Weights of a small contrastive audio-text model.
Model: encoder layers 6, text encoder layers 8.
Training: adamw at rate 0.0016, 7300 steps, batches of 512.
Rows from block 3 of the audio encoder of a small contrastive audio-text model, named by matrix and row number. Rows with one number within an expert belong to one neuron, the router's apart. Each number is 128 + 32 x the weight over its row's rms, rounded and kept within 0 to 255. All counts start at 0. After the name is the row's rms in percent of the matrix's.
Before each expert's rows are labels from the 100 clips, of 14848, where the router gives the expert most weight on average: "loudest band" is the band of the loudest frequency at the time of the peak. Only what is clearly more common there than usual is listed. The data: short read English sentences (LibriTTS-R). In brackets: how many of the 100.
# router: router (encoder.blocks.3.mlp.router.weight, 8x320), inputs 160-239
# up: expert up (encoder.blocks.3.mlp.up, 8x160x320), inputs 160-239
# down: expert down (encoder.blocks.3.mlp.down, 8x320x160, transposed), outputs 160-239

# expert 5
loudest band: 4000 to 8000 Hz (53)
router.5 100 [117 122 112 135 193 118 118 123 115 124  63 120 118  79 149 141 103 144 170 100 168 168 105  89 111 147 171 218 148  89  86 134 139 126 110 104 123 118 146 160 103 115 127 134 102 160 133 149 165  99 139  78 111 119 150 115 111 125 115 121 168 148 128 152 104  82 128 111  96 122 192 150  99 105 148 107 147 119 121 160]
up.0 082 [149 146 109 152 126 244 122  75 134 161 184 131 115 142 122 124 102 123 170 114 182 137 136 120 159 143 170 159  81  93 141 132 100 122 170 131 170  17 200 122  97 108 148 175 119 101 124 122 120 150 138 128  51 132 115  94  55  86 105 118 166 116 145 101 171 103 149 140 157 140 149  86 139 130 139  69 120 138 120 120]
down.0 079 [ 98  87 107  75 194 168  59 130 130 127 169 186 155  53 126 137 128 153  82 101 126  73  82 153 165 106 158 147 145 149 129 160  92 157 122  78 110 131 148 168  82  93 156  79 133 157 110 150  57 134 112 107 106 176 119 162 127 101 157 130 125 135 136 113  94 138 160 109  74 150 106 163 114  86  70 148 102  99  94 136]
up.1 097 [138 107 144 127 129 144 137 138 145 129 123  84 105 126 163 174 141  78 183 102 178  80 121 102 171 141 111  95  94 132 129  92  86 126 181 133 148  91 169 141  82 170 114 179 138  83 133  83 127 127 121 146  84 133  72  86 145 136 119  80 187 109 134  79 117  78 143 148 168 146 161 125 162 125 138  67 178 163 104  99]
down.1 089 [ 98 166 122 149 200 151  56 105 130 163 167 161 150  62 154 154 112 166  94 160 189  86  59 147 180 105 129 154 169 118 131 173 139 113 108 100 147 133 153 131 113  93 135  69 170 154  97 109 109 129 133  93 143  91  95 133 107 139 178 152  71 101 125 133  96  98 153 118 108 190 184 171  86 102 120  77 160 139 133 149]
up.2 101 [129  95 191  62 139 108 158 106 130 152 133 148 141 130 108  83 148 174 127 122  79  78 214  95 168 100 157 155 124 150 142  98  88 111 131 138 136  94 118 154  80 112  97 105  92 104 115 131 117 141  82 138 151 157 150 167 164 126 133 106 115  74 113 138 145 100 132 171  90 111 134 117 140 155  96 167 112 134  74 109]
down.2 111 [100 176  58  94 163 149 147 145 133 135 152  62 101 161 141 104 128 129 150 144 124  99  95 128 203 109  86 104 135 159  96  98 142  66 102 118 236  85 151 122 113 161 148 157 139  57  82 108 113 149 172 123 133  68 126 152 111 171 119 190  64 128  77  61 122 118 148 117 150 138 169  56 144  66 134  67 165 126 155 149]
up.3 105 [146 161 125 131 107 154 130 166 140 152 120 117 178 164 112  93  95 136 155 149 129  99 122 103 140  61  84 112  74 136 186  92 177 127 188 151 169 140 131 130 149 197 145 137 130  88 122  65 149 164  95 177 105 125  50 123 182 142 157 144 183 105 113  84 122 120 136 102 161 145 105 138 135 141  97 148 163 170 140  96]
down.3 117 [120 110  87 144 165 114 123 118 137 147 131 134 177  89 163 120 114 128 136 110 120 145 121  59 108 193 137 131 142 106 167 119  94  71  91 160  95 118 184  50  84  95 105  82 139  76 168 178 142 100 168  61 123  98  98 148 155  99 142 123  97 183  84 151 157  81 112 203 139 116  88 105 104 126 135 112 149 139 116 125]
up.4 090 [177 160 139 221 134 136 173 119 137 102  94 125 141 147  91  45 172  90  87 105  92 170 181 110 138 107 154 174 117  64  99 194  94  63 155 103  99 144 135  83 133 100  86 151 146 127 129 122 172 107 106 119 148  49 198 137 144 158  99 166 108 113 107 123 160 118 149 150 137 136 147  91 155 117 103 114 146 162  80  91]
down.4 093 [135  90 155 120 110 111 175 134 118  67 124 163 150 174 163 148 143 113 159 144  65 102  74 154 125 109 137 135 111 182 191  77 140 123 128 119 108  93 121 134  80 180 127 160  93  83 112 114 116 180  83 172 110 178  80 157  84 129  46 169 164  73  98  98 150 143 138 114 112  68 104 120 128 155  95 162  95 143 114 111]
up.5 086 [133 109 175 120 128 145 106 120 172 177 121 125 126 141 115 209  80 109 115 174 144 146 184 154 164 127 110 145 106 143  93 128  59 133 152 119  86  42 157 108  96 147 145  95 138 101 122  98 119 109  92 152 150 105 171  85 135 123 113  75 127 139 117 146  76 118  61 205 171 145 143 159 175 117 128  51 138 136 100  90]
down.5 087 [102 111  48 121 188 133  87 107 133  88 156 166 134 111 132 103 118 158  92  86 159 112 121 132 180  85 133 184 161 126 107 171 168 165 145 168 147 136  93 124 188  87 109 135 133 113 130 149 103 124 125 124 127 112 131 134  92 121 111 147 132 162 144 110  93 115 156  91 125 183 147 155 101  86 113  70 173 142 128  85]
up.6 121 [128  82 151 141 125 117 142 117 183 150 182 114 129 156 114 123  78  83  70  88 119 138 185  84 119 155  72  91  72 109 130  92 121  98 146 122 138 144 175  79  81 124 122 173 106 136 154 123 137 115  78 143 127 175 158 143 106  89  78 106 140 113 102 115 154 167 113 167 181 107  84  96 173 142  97 169  99 105 152 121]
down.6 124 [106 162 182 162  67 128 143  95 165  75  79  63 179  89 144 109 147  98 194 140 125 118 104 153 124 104 156 129 123 143 168 112 165 136 121 180  99 173 129 136 133 123  87 161 101 138 121  61 133 114 141 157  96 125  72 114 177 113 158 166 173 140 184 151 105 116 144 108 162 118 145  49 128 154 169  99 140 101 167 103]
up.7 137 [142  39 176 160  99 208 123 126 150 130 161 116  89 138  55 104 129 140 154 157  88  92 142  92 180 127 156 161  93  41 161 180 132 132 204  99 102 119 147 110 101 135 102 151 118  98  96 103 181 147 155 182 175 142 170 111 140 159 150  93 126 116  81 150 145 123  83 126 136 181  92  92 149 101 103  85 121 170 117 119]
down.7 135 [ 96 114 106 143 133 125 120 120 103  69 107 122  84 137 191 153 123 108 174 132 117  64  77 119  95 132 147 135 133 137 182 120 153 120 128 119  86 102  95  99 117 112 115 127 125 119 140 135 114  76 143  91 163 110 135 158 163 140 116 108 166 133 134 135 137 143 159 159  84 145 134 166  78 120 189 151 125 159 115 108]
up.8 118 [155 180 109 166 100 138 156 175  98 142 152 148 135 130 124  93 121 183 136 160 102 163  79 138 114  97 134 122 145 143 198  97 204 108 140 128 173 118 126 126 203 154 151  95 107  74 117 102 146 187 130 158 130 109  92 153 114 194 122 161 171  74  56 121 156 141 132 124 105 129  63 148 123 160  98 207 126 180 111 122]
down.8 123 [151  84 118 176 130 119 137 105 146 187 115 132 146 128 102 113 106  84 159 101  97 169 152  68  89 166 108 119  86 126 174 112  85  86 111 165  95 133 194  91  70 104  91  94 147  72 162 184 152 105 177  60 158 125 111 154 159  94 153  97 129 159  78 150 141 111 118 188 148 116  44  67 138 142 101 123 129 156 117  95]
up.9 095 [149 132 153 155 124  92  82 169 120 196  73 155 151 115 112 157  95  93 134 154 125 135 145 149 130 117 213 209 152 145  86 166 117  86 159  88  91 131 111 128 115 160 193  98 115 104 102  86 168 150 138 182 135 112 197 134 174 158 154 113 107 127 104 199  79 155  85 133 122  98  95 142 179 139  98 101  87 144 123  85]
down.9 116 [ 75 163 119 141 139 150 129 123  77  33 122 146 104 118 141  85 151 139 131 132  80 106 118 118 104 115 155 128 163 139  87 125 112 176 155 122 194  96 120 103 167  72  90 124 129 122  84 169 140 100 144 135 143 114 170 138 107 169 102  88 152 110 146 160 132 148 158 113 114 124 123 145 131 125 151 170 145 113 126  92]
up.10 132 [163 117 141 132 119 108  92 149 114 162 173 168  91 120 140  82  99 137 143 153 129 177  82  92  98 147 121 139 113 172 233 133 195 157 141  99 100 139 124 116 144 146 144  96 140  99 128 163 118 158 145 120 146 164 125 108  57 128 149 107 149 127  18 178 178 158 109 202 108 125  93 148 103 150  84 175  63 156  80 127]
down.10 134 [ 93 128 136 140 113  94 139 132 127 129 124 143 102  82  84 145 115 113 137 143  65 112 157 157 111 105 164 104 165 133 136 104 100  90 114  79  93 142 182 155  98 134  82 100 119 130 142 120 104 124 157  96 123 145 144  75 185  93 177  97 130  81  86 114 144 152 132 117 138 108  75 120 164 191 107 184 123 147  82  84]
up.11 060 [154  92 137 124 127 120 145 156 111 138  90 181 166 119 128 151 141 102 116 147 135 100 146 166 163  89 138  90 123 114 184 198 158 141 136  97 122 122 130 144  96  99 123 108  69 132 130 130 118 126 139 125 190 134 150 171 108 114 138  83  99 139 109 186 130  83 161 118 101 160 129 120 102 165 106 190  77 175  33 114]
down.11 057 [ 80 153 131  63 184 117 132 162  75 101 149 156  80 143 155 120 143 159 139  99 151 138  81 149 120  99 168 141 160 135 148  32 118  56 132 116 155 111 157 158  93 130 177 118 128 150 183 138 134 172 109 140 143 103 132 159 195 115 109 134 150  82 176 102 150 152  58  86  99  94 125 167 155 105 133 150 129 125 130 129]
up.12 088 [172 152 122 124 139 167  80 131 124 147 141  90  99 110 155 156  94  92 194 115 190 125 100 115 150 147 178 145 123 155 102  54 128 109 151 115 143  66 174 132  87 148 132 131 145 129  94 101 127 138  94 132  63 122  97  64 119 137 100 104 169 102 144 126 139 107 140 153 150 129 199 121 136 129 110  84 154 144  82  86]
down.12 094 [115 129 133  83 198 145  64 143 115 140 163 198 128  38 141 125 112 166 102 150 145 123  36 124 156  94 157 166 144 142 124 174 109 109  83 118 181 135 150 140 101  93 145  86 143 110 115 132  92 149 137 131 114 143 131 157  91 137 165 146 127 115 144 122 112  73 155 141  93 154 106 195  95 130 110  97 141 138 108  68]

# expert 2
loudest band: 250 to 500 Hz (36)
router.2 112 [ 80 133 114 176  66  78 164  99 106 155 119 129  83 127 164 172 128 213 132 148 120 109 157 148 159 113 144 113 170 152 116 150 131 110 145 139 137  51  61 112 136 105  87 104 102 153 117 148 111 157  96 141 160  90 140 102 123 178  90 118 119 122 130 128  95 146  80 134 162 128 155  71 122 152 118 116  94  93 119 213]
up.0 093 [136 166 109 129 116 101 134 144 131 165 106 132 172 119 121 156 141 101 156 143 112 121 141 158  90 117 147 118  74 125 106 156 107 163 115 118 110 158  93 139 112 128 125  97  62 132 146  92 166 159 113 189 160 146 151 119 131 107  85  93 175 103 145 151 218 187 102 156 138  74  93 168 133 160 152 163 128 142 135 139]
down.0 102 [131 105 159 191 104 140 172  82 163 177 114 149 145 152  99 179 108 112 118 147  94 163 161  64  98 151  82 107 112  64 164  93 111 150 169 160 134 101 155 127 153 166 127  96 106  87 194 130 138 109 102 110 153 132 148 124 110 147 109 148 134 154 137 149 158 147  86 161 162 124  91 127  82 129  76 124 150 134 147 141]
up.1 104 [109  99 159 161 132  74 145 179 129 146  65 175 198 108 103 143 123 163 114  98 129  74 162 135 120 106 125  99 132  58  82 141 149  88 125  98 125 136 141 161  91 163 162 119 153 122 153  80 144 157 105  91  87 110 111 131 143 113 137 144 143 123  85  77 223 178 133 113 128  65 112 128 135  93  86 168 117 127 114 103]
down.1 104 [139  84 104 170  93 190 163 140  98 163  96 169  93 197 102 148  99 179  96 124 104 161 202 132 127 101  91 143  96 102  99 126  97 170 170 156 135 104 108 145 177 161 125 140  94  98 134 138 147 147 150 126 126 154 143 135 106 177  91 129 116 158 134 114 131 169  69 148 147 114 106  69 152 117  97 111 156 138 132 153]
up.2 112 [146 152 124 177 138 142 100  53 143 155 159 111 100 146 192 147 154 205 157 155 168 102  83  70 136 150 104 169 124 113 199 163 142 114 130 123 168  33 113  42 135  92 130  96 105  75 165 110 172 183 119 132 167  75  85 153 117 182 119 156 110 147 117 147 137 173 126 150 150 170 160 158 102 150 131 102 125 158 122 146]
down.2 122 [ 97 101 170 105 125  97  75 140 159 143 104  92 104 135 121 103 138 141 167  83  76  95 162  88  90 177 164 137  70 146 121 125 104 166 123 145 137  85 123  96 130 132 162 133 143 103 114 136 152 158 106 189 110  88 150 112 132 126 159  94 100 149 145 158 196 216 152 159 151 136 131 113 150 168 159 112 136 123 107 137]
up.3 088 [147  99 159 158 142 117  88  70 133 172 137 123 150 180 217 144 132 182 179 148 135  85 124  86 155 130  68 155 131 128 182 110 121 152 122 133 135  54 166  68  88  94 124 116 133  70 133 107 208 174 120 174 129  92  80 128 121 130 143 153 122 131  86 132 133 136 154 140 130 163 155 129 112 139  94 143 158 177  89 126]
down.3 088 [ 76 163 146 162 119 138 104  93 175 167 110  82 166 117 111 100 100 127 155 122 140  67 179  93 125 154 163 142  52 141 133 114 100 162 138 152 139 111 151 114 190 111 229 105 132 102 174 123 178 142 108 123 122  63 133 127 167 141 174 103 104 129 145 131 143 167 139 132 138 127  91 117 153 124 119 108 121 114 166 126]
up.4 094 [144 125 121 209 138 123 114 162 104 171  76 203  72 196 154 144 117 188 110 109 155 105 110 140 159 122  88 154 128 129 142 107 149  80 162 110 133 114 116 126 141 115 187 160 149 162 174 105 205 133 142 177 106  83 132 130 116 140 128 135 199 110 106  56  80 165 117 104 121 126 152  75  96  95  62 172 121 139 101  81]
down.4 094 [150 100  70 113  85 184 175 134  65 118 141 145  90 153 137 104 123 121 161 125  99 119  90 191 137  54 180 161 108 160 198 113 215 134 191 113 124 160 120 205 109 134 129 196 100 162 140  93 112 135 123 172  81 191  72 165  92 130 143 165 209 107 166 134  72 133 128  80  80 165 119  99 116 144 106 183  96  99  83  78]
up.5 089 [159  55 103 114 136 169 178 138 123 125  83 145 114 109 120 135 195 156 175 120 174 126 147  91 142 146 134  94 110 132 133  88 166 118 133 109 109 152 147 109 109  74 143 135 149 109 143 185 110  91 144  91 148 109 202 204 127 109 116 149 142 165  63 106 154  88 129 123  90 109 177 122 136 104  88  39 140 171  73  92]
down.5 096 [107 176 120 115 101 182 112 125 109 133 142 123 178 178 154 103 122 106 117 139 119 138 148 134 135 151 184 172 126 138 137 117 146 130 135  97  87  95 122 108 127  94  31  85 174 154 107  97  53  96 165  80 159 121  67  92 122 121 132 109 185  92 161  97 149 111  67 166 110 119 134 255 107  98 138 151 144 125 144 132]
up.6 090 [147  90  81 207 110 120 126 140 127 158  82 122 128 181 166 178 207 127 155  94 126 171 122 122 133 135 170 128 146 148 137 119 125 132 125  75  74  90 101 125  46  70  81 123 131 126 178 174 133 111 170 123 153 117 186 107 142 109  63 115 146 125  95 137 110 102 130 152  57 143 158 148 120 133 125 115 137 150  82 113]
down.6 083 [115 113  95  92 100 153 135 153  85 113 126 117  65 159 174 121 140 178 172 160 125 111  94 147 160 118 107  96 117 132 191  96 202 126 165  89 120 127  66 125  81 123 172 118 111 119 128  99 166 167 121 174  77 124 146 183  82 140 110 158 154 127  55  97 141 161 101 131 107 144 176 117 102  94 142 129 133 145 108 137]
up.7 098 [135 204 133 153 116 135 159 146 104 131 101 136 132 162 182 186 132  58 199 146 106 143 100 142 108  94 120 109  84 148 120 119 141 154 143 120  99 128  96  93 121 131  63 117 110 130 136 116 154 114 153 127 115 145 123 171 124 147  78 140 148  96 115 101 112 130 152 169 115  95  99 176 144 119 132 165 133 164 105 102]
down.7 086 [107  76 133 182 130 147 187 137  85 124  94 132 120 138 106 138 172 113 126  71 118 127 139 114  74 137  75 130 104 136 168 109 112 144 100 140 200 121 141 104  90 130  74 140  89 146 144 161 155  99 141 132 174 150 138 123 110 130  64 164  82 176 121 173 125  77 114 139  88 121 120 107 100 123 101 172 151 113 121 112]
up.8 112 [124 160  79  91 103 147 129 133 135 143 161 155 129 122 141 191 177 110 174 142  76 135 104 145 146 171 233  64 137 132 160 119 152 143 139  90  78  99 112  90  61  99  83 129 118 118 104 120 116 135  84 176 146 184 168 129 146 116  75 132 125 147  92 145 154 170 139 137 145 157 139 127 122 154 153  88  75 146 116 128]
down.8 108 [ 75 113 109 106 124 149  92  94  98 105 151 108  95 152 151 121 107  99 180 175 128 139 113 138 143  96  75 100 146 160 123 152 203 105 190  12 150  87 149 147  70 139 148 145 168 142  23 124 111 156 160 169 103 147 133  92 118 169 116 133 120 102  90 155  97  97 108  99 113 143 144 120 139  93 151 139 122 154 112 113]
up.9 115 [148 117 134 133 147 176 196 147 159 108 102 152 132  90 121 121 223 154 113  68 174 134 163 101 162 145 175 115 110 127 179  94 178  71 146 143  65 148 133 107 140  62  87 149 144  99 129 159 104 126  98  97 163 124 183 206 118 131  83 149 140 160 118  92 168  92 142 127  91  92 181  99 125  88  91  60 145 154 118 136]
down.9 119 [137 190 113  85  68 168 162 118  83 131 110 125 173 159 121 131 175 111 114 126 129 131 161 166 160 130 182 177 138 108 129 101 154 100  84 105  82  97 168 128 122 139  57 103 168 115 104  62  68 131 184  80 179 104 116 114 140 150 144 133 180 112 138 117 156 126  83 144  84 133 151 219 137  58 109 103 136 152  82 140]
up.10 134 [138 133 152 157 126 150 191 159 143 101  90 158 110 116 122 131 244 154 158  42 192 128 155  88 146 141 208 106 101 103 179 101 167  83 140 151  78 132 143 119 131  96  89 136 122 109 140 160  89 106 108  89 153 134 165 173 139 159  92 117 150 141 130  90 186  54 152 128  99  96 180 104 135 116 104  92 124 163 105 124]
down.10 129 [141 180 122  90  96 166 143 108 101 176 136 141 146 161 104 144 149 163  96 149 155 115 143 129 187 146 197 184 122 121 135  98 147  93  82 118 103  78 159 141 155 119  82  89 157 118 123 100  95 133 175  79 178 100 111 146 132 112 135 155 171 146 128 107 148 111  69 142  96 132 204 172 133  36  97  89 146 139 122 146]
up.11 086 [142 134 145 134 171 135 192 151 100 156  77 175 156 149 122 153 183  69 156 118 126 124  70 123 110  86 161 143 128 121 135 120 150  95 121 103  70 181 125 161  72 169 130 139  86  59 143  74 167 149 179 156 121 176 173 164 172  37 132 161 148 124 116 110 141 117 150 137 101  70  58 166 149 106 106 156 146 161 103  72]
down.11 072 [116 144 128 130 139 125  89 110 181  78 167 110 153 145 122 118 118 117 104  79  99 122 133  98 151 176  88 101 106 154  91 188  64 176 157 132 139 182 114  94 142  44 167 164 131 181 127 131 128 104  27 177  92 142 148 173 124  89 121 123 108 167 161 118 125 174 120  85 212 101 152 135 131 102 137 137 151  72 175 130]
up.12 081 [140  68 115  88 151 164 169  92 177 176 158 123  73 172 144 177 118 185 109 133 106 156 137  75 178 145 147 197  73  86 138 176 147 143 197 108  82 127 157  87 101 113  93 164 154  90 159 137 148 134 142 131 115 134 198 127  85 119  87  98 135 145  91 155 147 185 116 159 133 153  91  95 157  53 142  93 136 150 144 116]
down.12 086 [ 93 120 143 115 110 155 133 113 142  78 132  90  89 137 163 131  92  93 195 110  62 132 121 110  69 173 151 119  73 125 167 118 163 185 208 105  74 186 150 118 140 175  90 161 140 130 127 141 110 166 163 133  87 154  97 143 122 123 153 120 186  92 123 159 146 152 158 114  95 170  60 149 102  71 164 129 182 101 126  63]

# expert 0
loudest band: 500 to 1000 Hz (31)
router.0 105 [ 64  98 126  81 210  95 113 142 154 104 151 153 170 126 110 149 104  54  30  60 135 102 178 138 112 152  33 156 121 165 136  86  63  95  93 170  95 170 176 113 116 114 125 129 175  94 132 110 118 103 104 134 124 170 107 138 159 104 188  93 118 121 148 110  72 150 120  87 166  83  75 145 118 129  93 180 164 107 170  61]
up.0 100 [134 120  24 139 119 132  82 100 179 125 168 132  44 113  96 118 121 143 112 130 115 162 139  99 114 171 147  64  98 146 139 119 135 139 112  88 134 127 128 112 112  96 106 148 128 155 124 171 100 155  98 120 169 130 104 113 163 119 125  99 152 102 116 171 166  89  64 131 119 209  61 155  95  71 158 145 105 136 113 225]
down.0 098 [160 104 190 133 169  84 114 142 112  96 146 153 109 131 135 125 152  85 114  98 147 194  84 141 112  81  99 123 114 156 201 155 154 146 147 108 137 166 100 174 107 136 156 188  90 168 146 110 147 161 147 165 116 173 191 105 180  63 122 123 139  64 147 126 144 137  99 183  86 124 157 109 148 167 127 196 115 135  79 157]
up.1 077 [130  68  73 142 141 148 121 146 115 142 101 173 104 155 104 149 144 152 127 140 126 133 125 146 136 101  96  55 146  85 114 114 132 132 118  51 123  60 127 140  62 130 180 155 147 120 100 106 143 129 179 106 171 146 123 132 146 118 139  93 128 119 116 105  69 102 151 135  55 142 176  90  86 130 132 109 130 170  56 111]
down.1 078 [ 89 117 179 155 167  71  86 112 104 126  87 179 105  98 134 162 125 129 140  88 168 163 146 139  99  50 113 139  85 140 122 176 120 106 125 147 105 193 108 139 167 159 131 167 121 124 140 119 185 156  99  93 109 158 183 107 158 142 154 106 132 134 162 131 136 185 120  86 102  80 148 126 107 140 124 133 124 114 166  93]
up.2 112 [178  86 119 125 116 108 181 169 140 131  91 171 132 167  63 131 143 159 102 112 153 106 155  90 153 117 139 149 119 126 156  94 191 109 128 133 116 112 103 134 212  88 200 148 117 113 125 151 177  70 105 148 163  93 137 136 130 125 133 153 142 143 134 134  89  81 118 119 121 126 183 106 150 157  34 138 115 176  87 115]
down.2 132 [172 163  86 116  99  81 136 120  76 156  49 164 157 153 107  75 131 154 107 129 135 133  93 124 164  90 164 187 127 169  85  84 155  62 136 140  99  98 108 140 219  99 188 121 148  98 126 149 171 127  96 113 134 143 170  79 146 105 124 133 145 123 179 106 122 146  78 121  92 106 149  97 180  81 149 115 155 221 147 144]
up.3 079 [168 172 170 180  85 131 143 133 147 169 115 109 112 154 166 142 120 120 125 196 167 165 117 113 109 104 141 150 118 118 168 117 145 102 172 104 120 117 126 104 144 128 155 104 167  85 130 102 127 152  97 110 147  78 121  95 122 158 168 104  98 152  99 160 113 118 112 187 153 122 135 119 177 179 121  66 103 178 114 178]
down.3 080 [124 126  68 145 162 123 180 119  90  60  73 189 177 117 143 134 117 163  94 113 124 159 144 213 101  92 187 155 135 108  94  58 136 104 107 150  97 177  77 124 120 149 156 119 137 161 145 162  77 132  79 128  61 155  95 145 130 118 109 121 156 137 156 107  79 149 168 171 115  75 113 144 137 137 115 179 131 131 116 128]
up.4 109 [144 172 123 168 102 145  85 116 170 165 135 126  54 161 155 112 140 182 151 160 145 132  13 100 123 144 209 150  77 141 187  94 127 143 181 110 118  82 129 111 127 109 114 130 107  98 156  76 154 160  87 156 142 167 155 110  82 170  89 119 188 129  78 129 160 141  59 145 170 175 111 122 144 143 140 145  64 156 124 149]
down.4 110 [156 159 116 174 104 132 116 151 132 117 149  88 103 105 134 152 148 170 130 124 115 118 154 138 137 172 145 140 117 103 102 167  81 125 141 131 141 137  78 135 165  84  86 109 167 163 161 141 151 113 105  95 174  59 105 143  96 158  84 163 179 112 129 118 165 132 111 132 153 163 161 198  80 107 180 142 125 144  86 172]
up.5 138 [135 156 120 129 138  86 195 149 136 135 121 189 173 115 113 126 147 122  90 109 105 143 130 142  63 133 123  88 123  89 145 185 141  65  92 115  96 124 130 117 122 110 114  94 106 105 133 138 136 156 144 102 175 116 177 146 144 158 136 115 113 140  75 139 146 114  86 134  68  98 100 107 110 126 109 120 133 148 102 142]
down.5 138 [104 122 189 182  86  72 162 155 162 124  97 100 165 132 158 131 121  89 127 153  89 116 173 141  75  99 127  76 120  99 132 155  86 158 142 142  87 176  93 156 114 119 109 159  95 176 177 145 136 105  99 155 152 140 134  93 205 121 145  64 169 138 177 178 158 124 126 143 149 108 115 110 144 222 184 176  71 126 121 132]
up.6 079 [119 155 133 132 136 112 162 118 182 179 136 146 133 134 123 133 177 183 140 150 147 115 146 131 139 131 105  62 127 103 126 135 137  74 156 103 125 105 155  95  98 116 145 119 181  32 139 146 129 152  95  74 119 118 123 156 120 181 163 111 104 170  29 103 182  98 146 113 145 105 109 139 161 121  83  59  97 146 102 115]
down.6 076 [115 181 140 155 155 113 169 149 175 119 160 132  93 116 142 129 131 131 123  71  80 129 138 180 101 129 116 146 118  36 127 170  74 134  92 106 128 169 142 124 107  85  80 108 138 156 152 131 140 113 111 114  69 138 135 122 122 104  74 107 185  73  89 136 141 153 155 121 135  88  86 108 125 184 141 200 135 114 151 128]
up.7 084 [142  80 160 131 134  95 110 186 139 148 116 194 136 165  89 169 110 119 128 133 148 133 106 122 139 110 126 132 137  99 128 114 138 110 118 119 100 103 137 135  77 140 222 114 147 110 100 115 152 121 169 128 160 160 132 130 180 110 150 129 116 122 111 124  77  93 166 145  82 127 163  98 136 121  82 138 123 163  87  93]
down.7 085 [ 76  86 110 157 130  78  93  82 109 133  92 171  86 108 129 142 113 124 133 121 138 172 144 125  90  94 164 152  80 136 144 124 182 113  90 107  82 158 121 140 162 132 161 155  89 145 159 164 156 114 101  97 155 150 170 129 153  92 112 111 165 149 177 126  94 167 122 119 102 104 144 106 162 135 130 173  90 136 151  82]
up.8 085 [183 168 102 184 111 127 136 132 139 147 103 131 116 136 152 120 172 131 128 121 162 139  24 118 135 110 193 183 105 113 187  98 168 117 172 157 104 167 112 124 118 105 116 174 132 113 193  70 168 129  62 147 116  79  89 147 123  91 124 119 184 125 111 110 135 118 163 122 113 129 139 161 108 145  85 135 143 141 128 102]
down.8 080 [105 150 171 122  95 147 175 151 115  95 102  88 128 122 140 127  95 140 159  80 157 153 163 124 167 167 169  75 103  81 141  95 128 122 141  99  95 112 165  92  22 118  80 128 164 143  50 115 152 102 112 112 108 115 125 117  74 149  36 137 133 124  89 136 148 140 137 120 167 156 193  93 167 113 177  30 137 132 133 141]
up.9 106 [150 185  86 138 121 119 118 107 153 148 152 113 138 160 143 161  95 134  86 131 163 158 127 134 109 138 168  90  90 129 119 127 121 112 127  77 103 128 117  94  91 109 131 122  94 157 110 156 124 146 112 154 148 122 170 117 148  89  68  66 137  77  74 135 138 110  62 165 116 184 108 119 122  84 146 159 100 160 111 151]
down.9 100 [168 144 155 128  98  96 119 159 142 128 133 154 117 128 107  98 129 143  59 129 142 154 140 102 164 116 133 166  95 103 160 126 134 161 156 148 112 187 115 137 151 100 155 135 117  87 115  88 157 146  52 180 108 123 174  90  88  66 115 122  87 100 119  70  88 133  95 129 135 149 109 117 179  99  56 108 152 115 120 109]
up.10 120 [144 127  83 146 166 128 173 142 121 126 117 166 190 114  94 115  94 119 112 111 154 161 125 118  62 148 107  79 141  82 128 127 138  92 117 144 121  96 148 125 138 133 156  83 127  92 100 168 127 132 160  95 143 139 134 136 145 197 130 122 136 136  96 154 119  74 133 138  53 116 103 129 100 111 104 124 121 151  89 110]
down.10 115 [128  98 138 191  93 107 122 167 174 122  93 118 147  98 151 129 134 108 176  96  90 149 185 143  70 121  82  94 128  70 155 171 130 158 132 127  79 175 102 186  88 165 129 127 138 162 192 120 146 148  94 114 120 152 144 115 193 122 120  93 161 112 148 154 164 119 118 117 133  92 133 120 141 193 169 191 110 136 102 153]
up.11 118 [130 168 142 145 119 151 150 139  83 124  84 175 120 154 140 121 176 108 140 179 123 162 102 122  62 110 115 102  89  76 169 181 134 183 157  99 124 117 131 153 121 177 119 127  90 134 126 136 121 148 142 154 146 161 122 149 128 143  79 189 167 100 144 174 170 158 107 141  70 100  71 104 108 147 137 183  76 148  89 156]
down.11 122 [133 128  28 144 149 154 182  91 110 130 164 138 124 111 148 130 159  98 127  85 139 148 127 108 112 181  38  89 170  86 134 120 109 104 121  75 190 106 136  78  82 134 134 143 139 142 132 192 139 110 172 132 141  76 144 196 125 175 100 164 109 132  87 149 128  95 124 143  90 130 108 116  96 110 156 100 134 151 107 145]
up.12 084 [110 111 172 129 150 115 115 158 111 145 114 149 114 137 189 121  63 214 137 174 121 113 166 125 144 145 126 203 112 150 156 163  77 153 142 170 156 100 111 115 149 103 178 127 131 128  59 149  98 134 103 179 134 119 103 126 103 144 141 122 104 126 148 208  93 136 120 166 158 166 125 116  89 136  93 130 128 127 117 111]
down.12 081 [ 89 130 100  76 183 133 108 125 141 138 156 131 178  97 135 165 169 186 103  80 103 112 103 145 106 136 152  69 130 118 128 166 151  89  72  92 149 206  95  96 100 115 149 107 134 109 113 136 101 120 148 133 132  91 158 190  80 196 148 121 104 156 127 112 107 146 150 119 127  98  67 131 119 133 105  79 128  82 160 125]